A small image autoencoder, trained from scratch: encoder width 256.
Rows from block 5 of the decoder of a small image autoencoder, named by matrix and row number. Rows with one number belong to one channel. Each number is 128 + 24 x the weight over its row's rms, rounded and kept within 0 to 255. All counts start at 0. Numbers have three digits each.
After each channel's rows are labels from the 100 images, of 14976, where the channel reaches its highest value: "strongest on" is what is common among them. Only what is clearly more common there than usual is listed. The data: stained colorectal tissue patches (NCT-CRC-HE-100K).
# convs0: first 3x3 conv (decoder.decb.1.1.convs.0.weight, 96x96x3x3, each kernel summed), inputs 0-95
# convs1: second 3x3 conv (decoder.decb.1.1.convs.1.weight, 96x96x3x3, transposed, each kernel summed), outputs 0-95

convs0.75:129145112104109146125140120117117102138129095132162197133135124176144118151085156113082121133118148121103112089127145111127132154058072153148128117087086094083140178134100117110121109122111132147141163114103115176125121132104106137122134139125129128158120148145126130168091102121125118115
convs1.75:101161152176152131154148136152127148092156152115115129115115113151127102131169102139126123111093143093168122148119115170123130111158160131166124155115132104112168164133096128126130150114107163153137120109190148079122127121096129151157119190137110120117112160118171171098117136145104133129
strongest on: tissue: tumour epithelium; tissue: smooth muscle

convs0.90:123130127134166152155103140207132136152108125116152137097155086113114123146122156135092114137138123112152149145098102133113158111128125130121111115097149134160154127135089149057183115093127093093078143133108131130144137132134117117132111084126110098117142092104121114136123110075092153122
convs1.90:139155088122109117127137084149106120095102155124070118109115098123165094104103157116150100121090158155127145123122117128130080103115124093128097138115129070156115137107100139097108120138144136114132151134120149086160157108117125108104136082139157101156141116104177085116097124115157119155
strongest on: tissue: normal colon mucosa

convs0.65:110095127097119113133125104162125184141119119148136128156121165107150181106124140149132143116107078108122120121163134099111102139129140135131125163125142102101066085127125136098115126122127111140126148120129110131172156104136105134123145154131216116147178114173133144107101099131145110100
convs1.65:130144154146165088159102180116094138146147148124143129180137118123147138132174133161105105154143131125071155130126139162095151119081140175133137132107083176160148148145142134139087123124122144166122104107115149140139128141108106138122085093128112101154165116111121091126120126136117168134
strongest on: tissue: lymphocytes

convs0.44:191126127116124117138119099104119109144195121117127127130157118137133157129123134180136138141152106118112116191116129129147100111153139106097134145109150106121107105102133121124178162091118117114103105199131132132141149090137128087139118161119129080124114163117114161119129170176121135118
convs1.44:167083090137104126121125096144098148126113127096151116135102166136114145132166130152132108102131098122154132126154140143072148118126130107136102114126141081079101121146120128132105096139139118108148093077131131146114127136155132155143166103075111157150109154111162134092163123182122105169
strongest on: tissue: lymphocytes

convs0.36:190118158104094172135142173111087099120098121137136116139182115090136114118095172127118142123138130140085200107147124150097131117141137122126139133135155114110126151135125111125163115085144137153120167141116114111156130161140095123179121137128142068138101123148087135120117118137135137131
convs1.36:140105143147145093149135122126118149159127143147143127143137138161112092159099098121119134122129083142103125142180147170096108107135138134135176102196167139118111088148111166119083156181139126107131113124115137133112115143104133116102133129097115158137120114183159115139137146117166079130
strongest on: tissue: adipose tissue

convs0.6:116134107101120139170135143086111133116122136089150098104121136133150072116104157076117120138138162191148126129146109123137143204092119114104113103158147072103149124126118108141113128098123091126111123145126107129131132154105162123139082115116132122166162106112145139082109153124123155129
convs1.6:163148124159175165116133143135131094134116134188150151149156149134115232151129132141140116150128107141119115121116128080141116105158116128116131156139138140145120155128103181096134106100134104106133109153135126106122157100129106133062164130135104128110109147138123157118097130104112120124
strongest on: tissue: normal colon mucosa

convs0.30:120091141093140115142163170126130062100145104110119130134132179124121140081097142173168101089085137132144102131091106128144174110064124122128136132149156098122089167145124145146116121084112115110143105139117128125098101124117148138150098174127096129119118126110116130126110125154115141128
convs1.30:123134149099084110132138124170120104098127116147166132159114122130177092121140096137119135102104134127111121117123105091112110121119115115090135135128173112138107126134155121123136105147135071148152077091140178100121122127107122113133045158137135159130124087144104146100118120096107173109
strongest on: tissue: lymphocytes

convs0.15:110150163117126127132150125134141116133132143090128128130106168154130126144100142114124137099078102133144118108092129190152150134125131120109138138123112141104103109149120124111127085120129123113119108136135164131206121122127113199115113130108113183126149139125055093133138134083127126073
convs1.15:165104131127086146120130126140147144123134115117154130115118148146116169197137125167112098150143110107136120136179155163127117156154123158124078140104129084177120154140115121127137142135138119104096123127106152116128160099150128085159130108139151148097176124129128100098150172171161147160
strongest on: tissue: lymphocytes

convs0.56:133120124120122137114129149115115113156076154127101128136144148075160143132116093092153120126105056129111123100156127130132149178150136149140136118115161129154134143155130140122151129153106087135165147103169114066087113147129143133117114163130090093128146079106168161127124128093135114114
convs1.56:114113113136146136125154071157124127142102145117171094123141150113080126161157162104169154145173117140131155130086113129134118105138127113137151124128125119125098103108167137107127116128151134117111070097107147136177106180134125119097185157124145106119133145144096142150122076142111106160
strongest on: tissue: normal colon mucosa

convs0.4:138124098125133116169121125118106092137124150132135132151219140141109098157115155097080137114124146104117165089098129123144139113123116125119141119111101155096156094165149119126103133162190102139125109115104166119143095125098139144149128132099137157180105124108148083136122122152102125138
convs1.4:123126158133143111162163159097088111141168142070122145138143170145150118153111163114098102120061147117139147136145141176110110145120141131166142110113148147133130095150124154108137127114073129132111140083106117094097153104107145138128126144094083113127110109127132154092094151116136097133
strongest on: tissue: adipose tissue

convs0.43:127128122136149119152194154168153130083195136108141141158147139119149107082107150093082130125196105144078137140124122113138125125184141136147125145131133145150096143136112103125127137143106131114129128157129122134130113098102111119140112178147179153135128156083102126117130154115126139121
convs1.43:143104135125124126170147155098136171149130096164148114142124119081124173123150138124155142128080163101169134139121145100098109141127134184136164114085112100151107137095155128152099113143133192104156108127148129135150142123159125135096151128181111133134120109086119131091108120126154153130
strongest on: tissue: adipose tissue

convs0.3:162130125090093193139111091111120134155108139142128128132117169116128123102123119160168117103152118139131115088135141167055135115142130097128138155108128125152144130151124060134121151099131100126124124119138136105199143125142134108163126128147169084136161133121111106122118173125142114148
convs1.3:137129091159180151095157166157130109089112139122073116139142113102112105098175142144124135152141130112148182154147111106163094138116123147145159137133107107083142105117136110163159143120117182130131105070136140114092126113135138109116152153111103157129109110150100128135143152138099148107
strongest on: tissue: adipose tissue

convs0.26:139125182121123150106149097086095143119116129162124133130108102098091133158118120147132141110160132124062178130102130127080084125114117119130136083157127119121125113122114126100181100113133111131147164135146132119100150068140118128177121157109128128120137136186084134122126122090143137132
convs1.26:088147101134105078120178115160119087106088146108107120143147096158120113103124091078105152160145161108118093123117137118149130160119099155126116153121129139120131120107126122103158099093129139166089133129147111150150120105085097109126111159096140128088097143109137116118146161102106120076
strongest on: tissue: lymphocytes

convs0.55:129143137160147097156130094142147126118142160116114097125135106123078080124133156131127119127102159079114126124116124111150153117134131129108115169090151195151139125157106092106119125143139125126077104145160132120116112141166110136143141082134122119082110071097145152129118135118073160097
convs1.55:114112146137090133175119122175160150109113121140084104100169096142139121081113168116110144130128112130133130133101146086125116099058159118111165131168148147120147088129146070105124167160159137116141125118126111133112104137112140162159132126160125107127172144111106092132123131126142111108
strongest on: tissue: normal colon mucosa; tissue: adipose tissue

convs0.13:186135113142136148131162107117089154143065128124117160155163072087133151118155119174126106120129104143141128156086125140116176097106133120125131107116141115095138091149132097144105129091123143142090145133132132136191125138129117151169115117109129111147118114145158069134134110114106120120
convs1.13:110159176143174107169162134151120160154163132112130126164108128120131150100098163154156158113123102136104146145148187096116139121132092134101146105115177119138172160125116156162123140096137118144186127141139148103109111070163113127127115137137138110105137118124088139142127122096112137119
strongest on: tissue: adipose tissue

convs0.58:107125133099136160117139151113140124104138138122136078130113091117132083139123128111139117129137119187143134144131138137127146146130197163103113118122153115082140107155153117164113146120129110177117097133140137051131116092107124140108113126189118098146125074109142139151145110138083112126
convs1.58:135088210127117125134123108093146160149136119113114123103164131154073169156126096133131106159150122103133128123125164139147159107105159131161171124142125191149110126120139142143128115129088098105144127149119138146122098119130110144118097148119159160123115150119138125122104085112164072110
strongest on: tissue: normal colon mucosa

convs0.81:153158104113070113154129142112131108102113126072143121131111133111158116130113147097088133169121151119153134125113140110127152182135185086112135124108166111130100160141142164115102103087078085113171125144113130096122162095094139138106122109147119113169126128150143136134108151107123121112
convs1.81:099150123157127110086125113117144109136115131120113173138132092131098147136109122106115189109112142188137141158123100094132101104126131183124138110116114109108155175110109142089127147120112137153124119141096146090142107082137097166147154082140130103183108131109148085118138147120114155115
strongest on: tissue: normal colon mucosa

convs0.22:139112127129163154103139121111145137120151122109076123133156123117131073134131092195131133098143129144090141095159110094105131121139139100100131112099169134136092112162109105092111143177122120115107128151141127130086098121137171114135125130115136189153145093120167121095152125153084126119
convs1.22:134101108112105153154111158093140150074137151107151130087119092090164165101149149112121128129152124130127114123159162107090112071112145124144115107140121126119109154187116125124147113116108124100148147129128127114116122172131101133134095137104105122086123145135100073160105156183105108106
strongest on: tissue: normal colon mucosa

convs0.35:115104144129123207125129145102139155132106122133114107138132131090148172126127168129137131095124067137110136107150148143084086110170112110161139107128151112128143116131138093114140147106142125129101134130126128135096088146125111142114135108170088121124185143109166133111094087098178104137
convs1.35:106131159104120120103150098152084113128157142137083120137132125130103117115159131124073145123125159122131126104122088106130155162127112114111179114145164150111157116125107145107153094142122129152110119149108038149114119131150064102136141130080127132151125148160132103151154106134092138141
strongest on: tissue: lymphocytes

convs0.42:118137161091141088125146116158094123137118104117112104150083094155149091107135157144108141108094165145126141116135111156134152103112175121134132121123129150153117112150100133104141124172152156059120117125108149132129119162124096130090110084123099125109085116159146146106106079128148123077
convs1.42:140162113085132152099135134071107164081131149129105124129100128126110173155112082129145130125136132142123127132133136118156105113107099163175115101106136085135159129099136133126097111092082163122094065143119119116103120148126117116121166148162120146099119132146147140148147170123089157105
strongest on: tissue: adipose tissue

convs0.63:067120098123151139137119111086143130177126145122132168097140141124107172138131143128123105137120117107072123099114111154164161114155116140163133122149119111136148108135101107121089108134156147119092131163139136136158135069124080141166107122133140149157142142059123120142133110111140157092
convs1.63:165160167139151104089136104129135097111158100092144141146121121104166095093124154134094143123106135117151094134098140091124141144151128166109117136060147139176143099127083102123107120120112111133138126132138153181131127137131140146166097143113149107158114096112157147105112133067127137137
strongest on: tissue: adipose tissue

convs0.77:143134110107137058134116096168160092132166119131123122131137107145121102131143154115143106148140113119135115127068124110185147108143135131135130168110131100124127126158110125118077118132143132119120129083110048126140120157125089149126118118127128104139093123144175180139132140112132117074
convs1.77:116118142124108128084137119097103149113068131132132098135112142127109128122170129106109103109097100122147106102169126168109115177138146143091131141118083128161117105145152126122135180092124109096105156116125128104157150154100109133101140169111148107131149131085096156092107167130132177149
strongest on: tissue: adipose tissue

convs0.68:165121103144137133107160162152100126122123081116107146120188067112074116097112130112120106114085078126157137128090122113124147141152106134085123106098162116132144093147115122134107107119095089154132186072109133121121159103134134147138135114127138123093148157137117126118140118124139143108
convs1.68:130130128121114174133107142125145115091116117175165088111097157110111138136158106147133123117141106130106127150117107189146102130130117129150154127118078166135126119107134093124133184081137155127180135117136123142129089139157102144149170115165117135094134128082158127110129108177110116086
strongest on: tissue: lymphocytes

convs0.41:075133130155148160147117100137139120150121121114104111122122112104070143126136137111139140103160144118131144107125138108122118121147105104131145144120133137167104119062113114148127113158126137136091142152194106112117147087128123151127096158178167185129157097103150107141097189130127110117
convs1.41:175112145148148114136131131134067177156163150108132130102142137130115100091135138099167135139106141141153130119094151165128108189150096127155138156128134133132170117120132127129120075102105136095131132181133143107156122155147111133126181150087110102118169148108109150143139112162108135135
strongest on: tissue: lymphocytes

convs0.64:133174157127140115128120142119131159125164103139161145117129149132148113129121106137134120160139137086133113154122132138120117084181081102143142143119153204157117161141144148119135144141148119115158098099167135104111117152140121165108159117164109140067117073110098127092159119105107116122
convs1.64:146145136133135116104146101139144135132097138109175129133095166139103181123100094166134127136139090106137126069148130117137154122126156135132113160131100092173155131156126116123114107121107087149127150120123113111149160141165100126149131137147062148157100122162107133124095080150100079108
strongest on: tissue: normal colon mucosa