config.yaml
model: "image autoencoder"
lr: 0.0034
beta1: 0.95
grad_clip: 3.0
epochs: 86.4
Rows from block 11 of the encoder of a small image autoencoder, named by matrix and row number. Rows with one number belong to one neuron. Each number is 128 + 32 x the weight over its row's rms, rounded and kept within 0 to 255. All counts start at 0. Numbers have three digits each.
After each neuron's rows are labels from the 100 images, of 14976, where the neuron reaches its largest size: "strongest on" is what is common among them. Only what is clearly more common there than usual is listed. The data: stained colorectal tissue patches (NCT-CRC-HE-100K). In brackets: how many of the 100, against the usual share in percent.
# u: gMLP up (value half) (encoder.blocks.11.mixer.u.weight, 256x256), inputs 0-127
# v: gMLP up (gate half) (encoder.blocks.11.mixer.v.weight, 256x256), inputs 0-127
# out: gMLP down (encoder.blocks.11.mixer.out.weight, 256x256, transposed), outputs 0-127

u.184:118108152106097079101102096145162069132083146104140106148112052142128186068153059135110095078109084102115115135144105104106079139109090114112112102153132143144119100143090073160109137091114116124092127089151133173164140057112103143130133159180073113182106096132164149117169132110133140105198152079164095117163133142125097110119103133131122096125119138110142115135117109133141113129144
v.184:128139071099131134114203165111133153115104155135129180088050149109145150141110178171043059157108105146126161086072126109157137145166145112119118142150166111124126155089116108144087146165147118112069105115077152179130138103117191095112108148171127110098108159156144158136136167137099143192092150133138163192145163160143181148124135144152145058100181108092100195130135143179110135068147
out.184:122108129168165131138176113112105155095217124090119126122143174101112050112103160152226119165110134144108113129103136138203074131105132106155123132150057129087104139158149174092145115085091092110167194143089115129078073190137072123148128095124122163152136084117087099114095123146117116132126154199112066074165109143118082099107129132105115202173059140121081092124077100130107104142082
strongest on: tissue: smooth muscle (32 vs 13.4)

u.223:120108129134119108118129166128120119094152127127178125179190193167173091120150171176122176185105158139189062136139108107114090184171138070149190166206128110163146141194159123101123162123105137116149100175173186170147187127134130106100173147118136114109168168115168165151138150142163123192108081170165146113127147132164156133130139201126180125145117149075135093094144152171087089154113
v.223:135125181099113169159087137126116113135130162107084112156114096148104130184105122119157112169135116071170111120145088099166093146175180128117174186169123171128118122149114190068120157140145172169157137180139067113154168102050092079081121137128124042158153125094117135119100182106140086145130124096106112092097167138127152090135125100105135169130126174151074154149150154180127060137132
out.223:114119165059107105110100116157094094141157134168140155146140108093154126120096072129083095145143142135147138091084153113113108135137175119108117159111110161186104145193106147136183082101208109130108163091088139156118114087099082120171134192057105113138188120094142178138124134103114132089181158120118093116149146080053138141151121083097078160144100129163117109087135141110125064073077
strongest on: tissue: smooth muscle (37 vs 13.4)

u.224:176155157156157167166173125140155145153156148150152135170137140156154163158169155153170161178167140165152177169154144155149119169167150143145157144148168170155135187145178182166154176164149172165141172163171169144149172158174163144152140151134156168153155178167156159161144158160144159173154152167155151156175165155128172149151144140150140167154155155149162155175151150138152170165165
v.224:062140097095110115108077102090089121093108134103116104067138119125130089126112117089110141086110091101117105091122098076113123123138131075117081102086094121100072117109088139093076066148141104094113129065110092147078120101109093076090141104104071108100127118097118125120088110105093122094097116091124081078072120129126061088117143112105120088107091100064078108116083137094088081050088
out.224:099124164129178085098128114138099142172110185177195053138132138105189171108064095185136135145135092129114097095058114096147114094136134167165123124148094156075115076111129162106176140108134109155126134156105138155098119135081108115119156103156147147156179135150142155078136154158171171099172129109132099086126109129092126070095170168129090098145103151127162149157177150104127092106171
strongest on: tissue: smooth muscle (77 vs 13.4)

u.13:115147126125112107105153155099096171151173126126136089125108157094116086118068108135111148165129141090081165180092094144145140068144120143071101124198012135169166200113142155081166120142131027103114086068107122133123122124125070133098159128131140133106143125118077161100081140104137123183186153115098070100122106178157159164067154156100139157123120129086105133125135148169160081162083
v.13:114160125149135134136136112118153205142215182156153096095130153212151100155172163063104135109137162109139120143133152147139169096094155152098104167122055142193116130142139164100118118124144124110124095165187114126022135139196167126146154143136172142128106128109079132115116108107118130100095069133124164130122149129102109181096127175073121114100041102111096147080096143158162125108073
out.13:087137148070103145111040171143121161112145137137118133130093150133181101217167077097152087137129130139127131121162135135141098142125169150114156149126130196183053139110133127153054139151184151101161135124142148126108122083167115098123182136105145095081100108135076153163150176114135175119040135147179184112106102116071110125189147152072121080111113145130093100084127109137097144179128
strongest on: tissue: lymphocytes (36 vs 11.3)

u.92:088088083139116192142116158117090080163131051185127146117163129111100165098089169117132125147102111118122110125189190209117121126111111151101145125197168076171180153156139119097121099123106097103125131126080135192099134219152139127048101141119109122136165090122150120133135162147107169101184112160123151134155123170097152097208084151105116110153076108197108162151116090107086083142130
v.92:126170098112073117180151090144166080088110183158083128114085140158138161129086115153117126105189151152143117088161139132150107156130146122151125163176128088076176152162174143078113185127122149188080151132137187087098087104143160088114170109150114135179093139076130135129170094119149135134142149174114157118135090086132155112110148183130146088146136156165122102125157160137106186091200
out.92:153123146082092099176119144164162180120147122127084079146085084157170107147124121142092136139128173128144090079096119154100109152162121106158098102149141113107097198079151119124132104089146082124175141180121069115135102120127167106113123090136147118104110126168061146148137096162081152111192096092084105173091129168064153108146165155142133113175153128077125018142129085113094079114070
strongest on: tissue: lymphocytes (49 vs 11.3)

u.116:125123157113103097102110099150169069142092147104146111171123036156136184061166067152133111089113091113116132141150110115122085154129100122119118121163144145157125112153103088172114148088114123124096137098153149191172146058133115163133160170186078131193118099144181159123183125117139144113219159093168086127165137149133097119125104141122134117147129146112146111146130122134147125129148
v.116:129152077113135136117199167120133155106105159140132189092061151120155157137110186178049066152107112149135159097078122112160142155173149119124129137148177117128123161098120115156090150170141122119077112119092160182129146106119195102117120150181124121109113168157143174143146166140095142191103144141150165199146165163142179143135141155166149057115174109097104203132144151179115136069149
out.116:135151124090094128121086144147154104160042132169138132132113086159146207147154098105031136095143127115151146124154125121054184126151135153100137124109204130171154116093107090162114142176172169154092061115169144127176187068121190134109126167130140093107120176142165163146161136109137140125134104058145189186090149116137174157148126129151142060089202116131174166136184157126150155114172
strongest on: tissue: smooth muscle (32 vs 13.4)

u.9:133171083117075112081141121116123112145133136130147199084149141104121155178085156114098113174105099136091096122182108134161163147102095142135134191159110154101176136134209193154163211100096130110155132134155121140114140113186107165109095149111127118139151115178106161140178087117175142168115111189114142096118132115165089212139174110151163218150097166158082160161116156146152166121127
v.9:151120176175124159109102189073153105169111189084110101103057122107128143152141093170123194104163123086094184096144084118098097155113084095134116110084121175151108121107126127165130100079138123089143113119130099151139097131102141168126156163138075143114117180128113107125145110090108134113096117186160113078088173167124114069096156115204156197115132084100192119121122126167149147130097
out.9:131078142106141173134189126103162130116071183136121108134075148080084115110172086137170058153163107122118151073169106108154134074115166172145120178120123111120112156148073154117169149084176130141128096080117132104114140126109151134082120169163124154045167145151166163079119097132113163124129120178170118121170097158197140126112164120164134111095142152161177160138118107195074096135173
strongest on: tissue: lymphocytes (39 vs 11.3)

u.169:127131101064078074086088074137136122077082158131087157098045075115086089139037104106118077093087115076087110103112077141104114135134122095126040170122104124041128145088107107047122140096131074140094109100142085069117112062139102126146112074132166092092092102125083124113109101120088099143115098138073133091109092060153070114058145117188096133146141129082136062113107170115110126099097
v.169:076143157169171099154118143155167142133106134149126149133144133141140128140188153163140148126159130165144181144138136135169156113148136200161188080185187160141102156117169175187164113130126172151163154131172192133114178145165155137120171218154074166123077128121177153180134139144152134121110168147116175154139115138143162142156120121074148133156093128136124173125152107164112115138140
out.169:113109084166176198092166123122082061148154106110185186138163158124147161141155123140119137131161086110120183139126173046153132115103138099149147106137161196187171071182100119124118172164086138135124108069062124161099159195187114147152069215168129060161169179105183137145096138115157106131084145177149158149184123122149132148140054129136122147116080077187124197117132127121155081093167
strongest on: tissue: lymphocytes (28 vs 11.3)

u.35:058141115106184106110161169083109135100100106183180121119123136122125126089106143110081145143070092128136086210096147132104122178110173101163087140135121178095168184142122123163120133123105141086117137087114144101088074094101202116131148135075097159109137157123133158156109123124085150178143161134114117145154169136118122113073111064199127096104079108104166118087123184137171106080133
v.35:158082118138144132171091210114142114131134154088118155111103139174143119125109169076093146113156124114066166147147138137195157081084127156133136051069133034144155079133076124104127119109137129085137136105103154130124143086110121124125126101126133144215103131139159165131162144122126092182100123050137171182078096138142143134107156113152125110153084098127122083099122138093137161052127
out.35:133139117140103164161120108165098120138117176100104126177144181131140116120155151158137137138188096136116148135118102197118122135167098107129182126129093147180121167163159134134123090204107130083104107165132147108162101119152121116075153129153148054092141114104050158066022160094116142102117166114148063068107122124110094146142100131106092154105088205124123101107133135116133133141090
strongest on: tissue: smooth muscle (46 vs 13.4)

u.56:156092144091116147087066157136201078105131086143141118111099137104091093084074089172118156103132069180120075145130135087107106106144163078160132077083085090135123098172067142124169091128121175144102118127149142128169088140128077093178081119109146155102110182094133091084147143105107115115107131142122131080106084114164145109066124099119082163123105075086095094133119200141171135125098
v.56:125092134117155132092084123114178078126075125184134122129058131134117116106085099122113115111158096206177086082141118110117116093198148139148176036117107075135102086171081124113156065107132183175112105112143149139127079155152094087157091092132102147088151167081179117049140119155068083092097128138142119101177103149125123132086135110124083143119125105082126095078157198142135109142098
out.56:138133119095135089100103094098105179173119114174095100164035141171128081173125093116122107100108137128174087106097125164152143107203095184125121063113128118136090171117101128124170108093145104131151120170230181134076127150093097135163113110125135176087091114111124180099152128115114126122162106116112046125149124158082144094143128116116109136165091154081201121113104191140102158117089
strongest on: tissue: lymphocytes (31 vs 11.3)

u.94:130185147153135174180136072148124134160161144105115097148122123152169154155143147193127163174188110157149148157117133123183160153168161155164123136131116094096140177119177162121094130128126117116134138163111169159109104151135134194145165109150158157143118123152154184070123163124150154185134109131111120190133127159138139154175175181142135168148174133149160148162159167120138177122169
v.94:100150144136184131136140151146131129171151111124140155116105174171218137134097161138105148164127114159144136149136090158223175133128199161169162113128083080094188129129136137135111102181135130119140154128155172144127146105108124138131197124128121138153186135127184172113139152077157119172166134111139127165186127168159146103151185206158182082183148153115171102137142218134172120065155
out.94:122095113127086153137163191140132134085112075093099137095143080141106102154128188125103142139139127113136136114113123103119106104120079074153150130092141141140131108127136124105125118156109155117111134080076146090143169145111057115185123136084131053106155088118159128154127081172089130084109109131139114131143130093118126128131030154117165092149128156140068066118058138116123146091136
strongest on: tissue: smooth muscle (47 vs 13.4)

u.203:180163158169173135181134122166144172156174155167152160181127139127133165165137147172146125134171139149167166163160137140150109151161133150173182122114175139150138068170169173131142184130157150159152148169152146146133162130189141137138152147151176151160145119162145151098133144147173123135108106129149154153159177141126200149159130161149163142176172144154161136185133144146146154173195
v.203:082072103118147141131115135149144117115114117070102087194118119100110150107102104073112110139152129144097087084125083112118134125117150173123061111104136031053038078134079090171160122097043098135159127167141059142188108137073113116119130072125105078153144129111117091115103094115084110129110073120097132133143135094075143088075082188081126137133133146135146104099123115090082161116136
out.203:077105116134136158158130117129141136103127174156100063135170099121140024116130052102130118074132137126190148060101106083096152115133138087089114133065090172183161164069071156155121105144195184068103180074101138197113129141112112112156118122180157121140128132123142150167151126171151159158190178126147109091074138138100135134114124167126103116125111131079151187157159112122114118099062
strongest on: tissue: mucus (38 vs 8.9)

u.129:102131170133084109096077127102168071140069078148122114076106151109124109094090046083075108097087089092107121118203110140110142145115121131093191111087111147120117106142097077125127145104078181135136131109131151113084088164089134053081122148141038169153102122093177069071135107108119106137107140110105121062157114152118093102085107114148152140141074150148086104055151140149116137104171
v.129:101112141139155104105122141071130077158084159134098124101117085123124137101154189161122095133166141117145087113189099158080096127115121047191184138102069161110157120149102093143187132083110202131150165065170139113106093133127185127085103143169129154138110147086146101113150137172098114126076106181136154125149108158092110121102133105124152149160171094093118111099158141112135165112127
out.129:098128096156253136021073184067091105115141155137128141136168078091123140076129184139212079112176148137105104149177110117054078136119162123153152110104111176096141092173071148175124139087130141070102110122138091139133164120090110183114126167126114147117096098078162122137135123162130075134151113133199148167142121146143103132125152094087182156079163085098133151128123119119148100123084
strongest on: tissue: lymphocytes (42 vs 11.3)

u.226:193157117144088141172154175133142140161162164126155140134160138180160147163171127151137164184195158167122149147150113103117166137194178131161161128141110122117150149119173162135158148145120172136174167161126199185129148124130170169167170135126195183117125185140129182145099136119179177142178147169156124118140187187131100134151153143181136101137150152158084101137125169162104158132158
v.226:133143120203136122115123120120154117118120182133123143085131152149164126142085173153067140068146140114123132076150149117139165130171142085170127148118079143095114127189160104152159112105150189124106129137153170126094136064117116097121097082164134169176151213097165158140122202113132125171148073133125116123138138156107115103134155175207092072176063126145114069133083213075189107073126
out.226:090120091140158126147157104141156110083165166145077132133157166134125117105146144191159159128124115145140110146175151196199160137149111121128121169152120112141095177195166144156157102151136129188114138107119148169117083144122160083071086117128078136152179151167106102205165180137170107138181138143109126135149120202149118147098178101150093191120121129123193151130137154147115071166121
strongest on: tissue: mucus (26 vs 8.9)

u.25:119108119103066144137089134127089160158179127077143157058136098074092131087143103104131179168168118111117134163094067125063137119068151094097059194170169140105165151094094113113068138187170080102149116107112053116136143065128135135129128113073144128116110120171124072100130104086148095134141102035097145120092098101118188086135121123136123144058124103131111113116099058135117134079089
v.25:162116126130202116120139212104119142121131129142158157147169098148076130142080169116149108137089151189108186142161154166130135147174118169138192143118103155156113140133093122160176068114111206091142156144170152115105161152112168153139115136149073061093142104074127192185068168119113096147117112100118143135128148142152150080087131120090193122162121144117130108107059171169188130126120
out.25:168123129110100104162099085123148189105149096122094074110073125126132057089105094082123130119162126142152084108115145178093117171222133156126113119119095152115073071112167168137158087070165145142098161137170155077101154176129125105111080135109181200085104071127097111087142116130062151126170093083131103175128155169117136059152116110140120137152131179093171092117132156125139141136102
strongest on: tissue: lymphocytes (35 vs 11.3)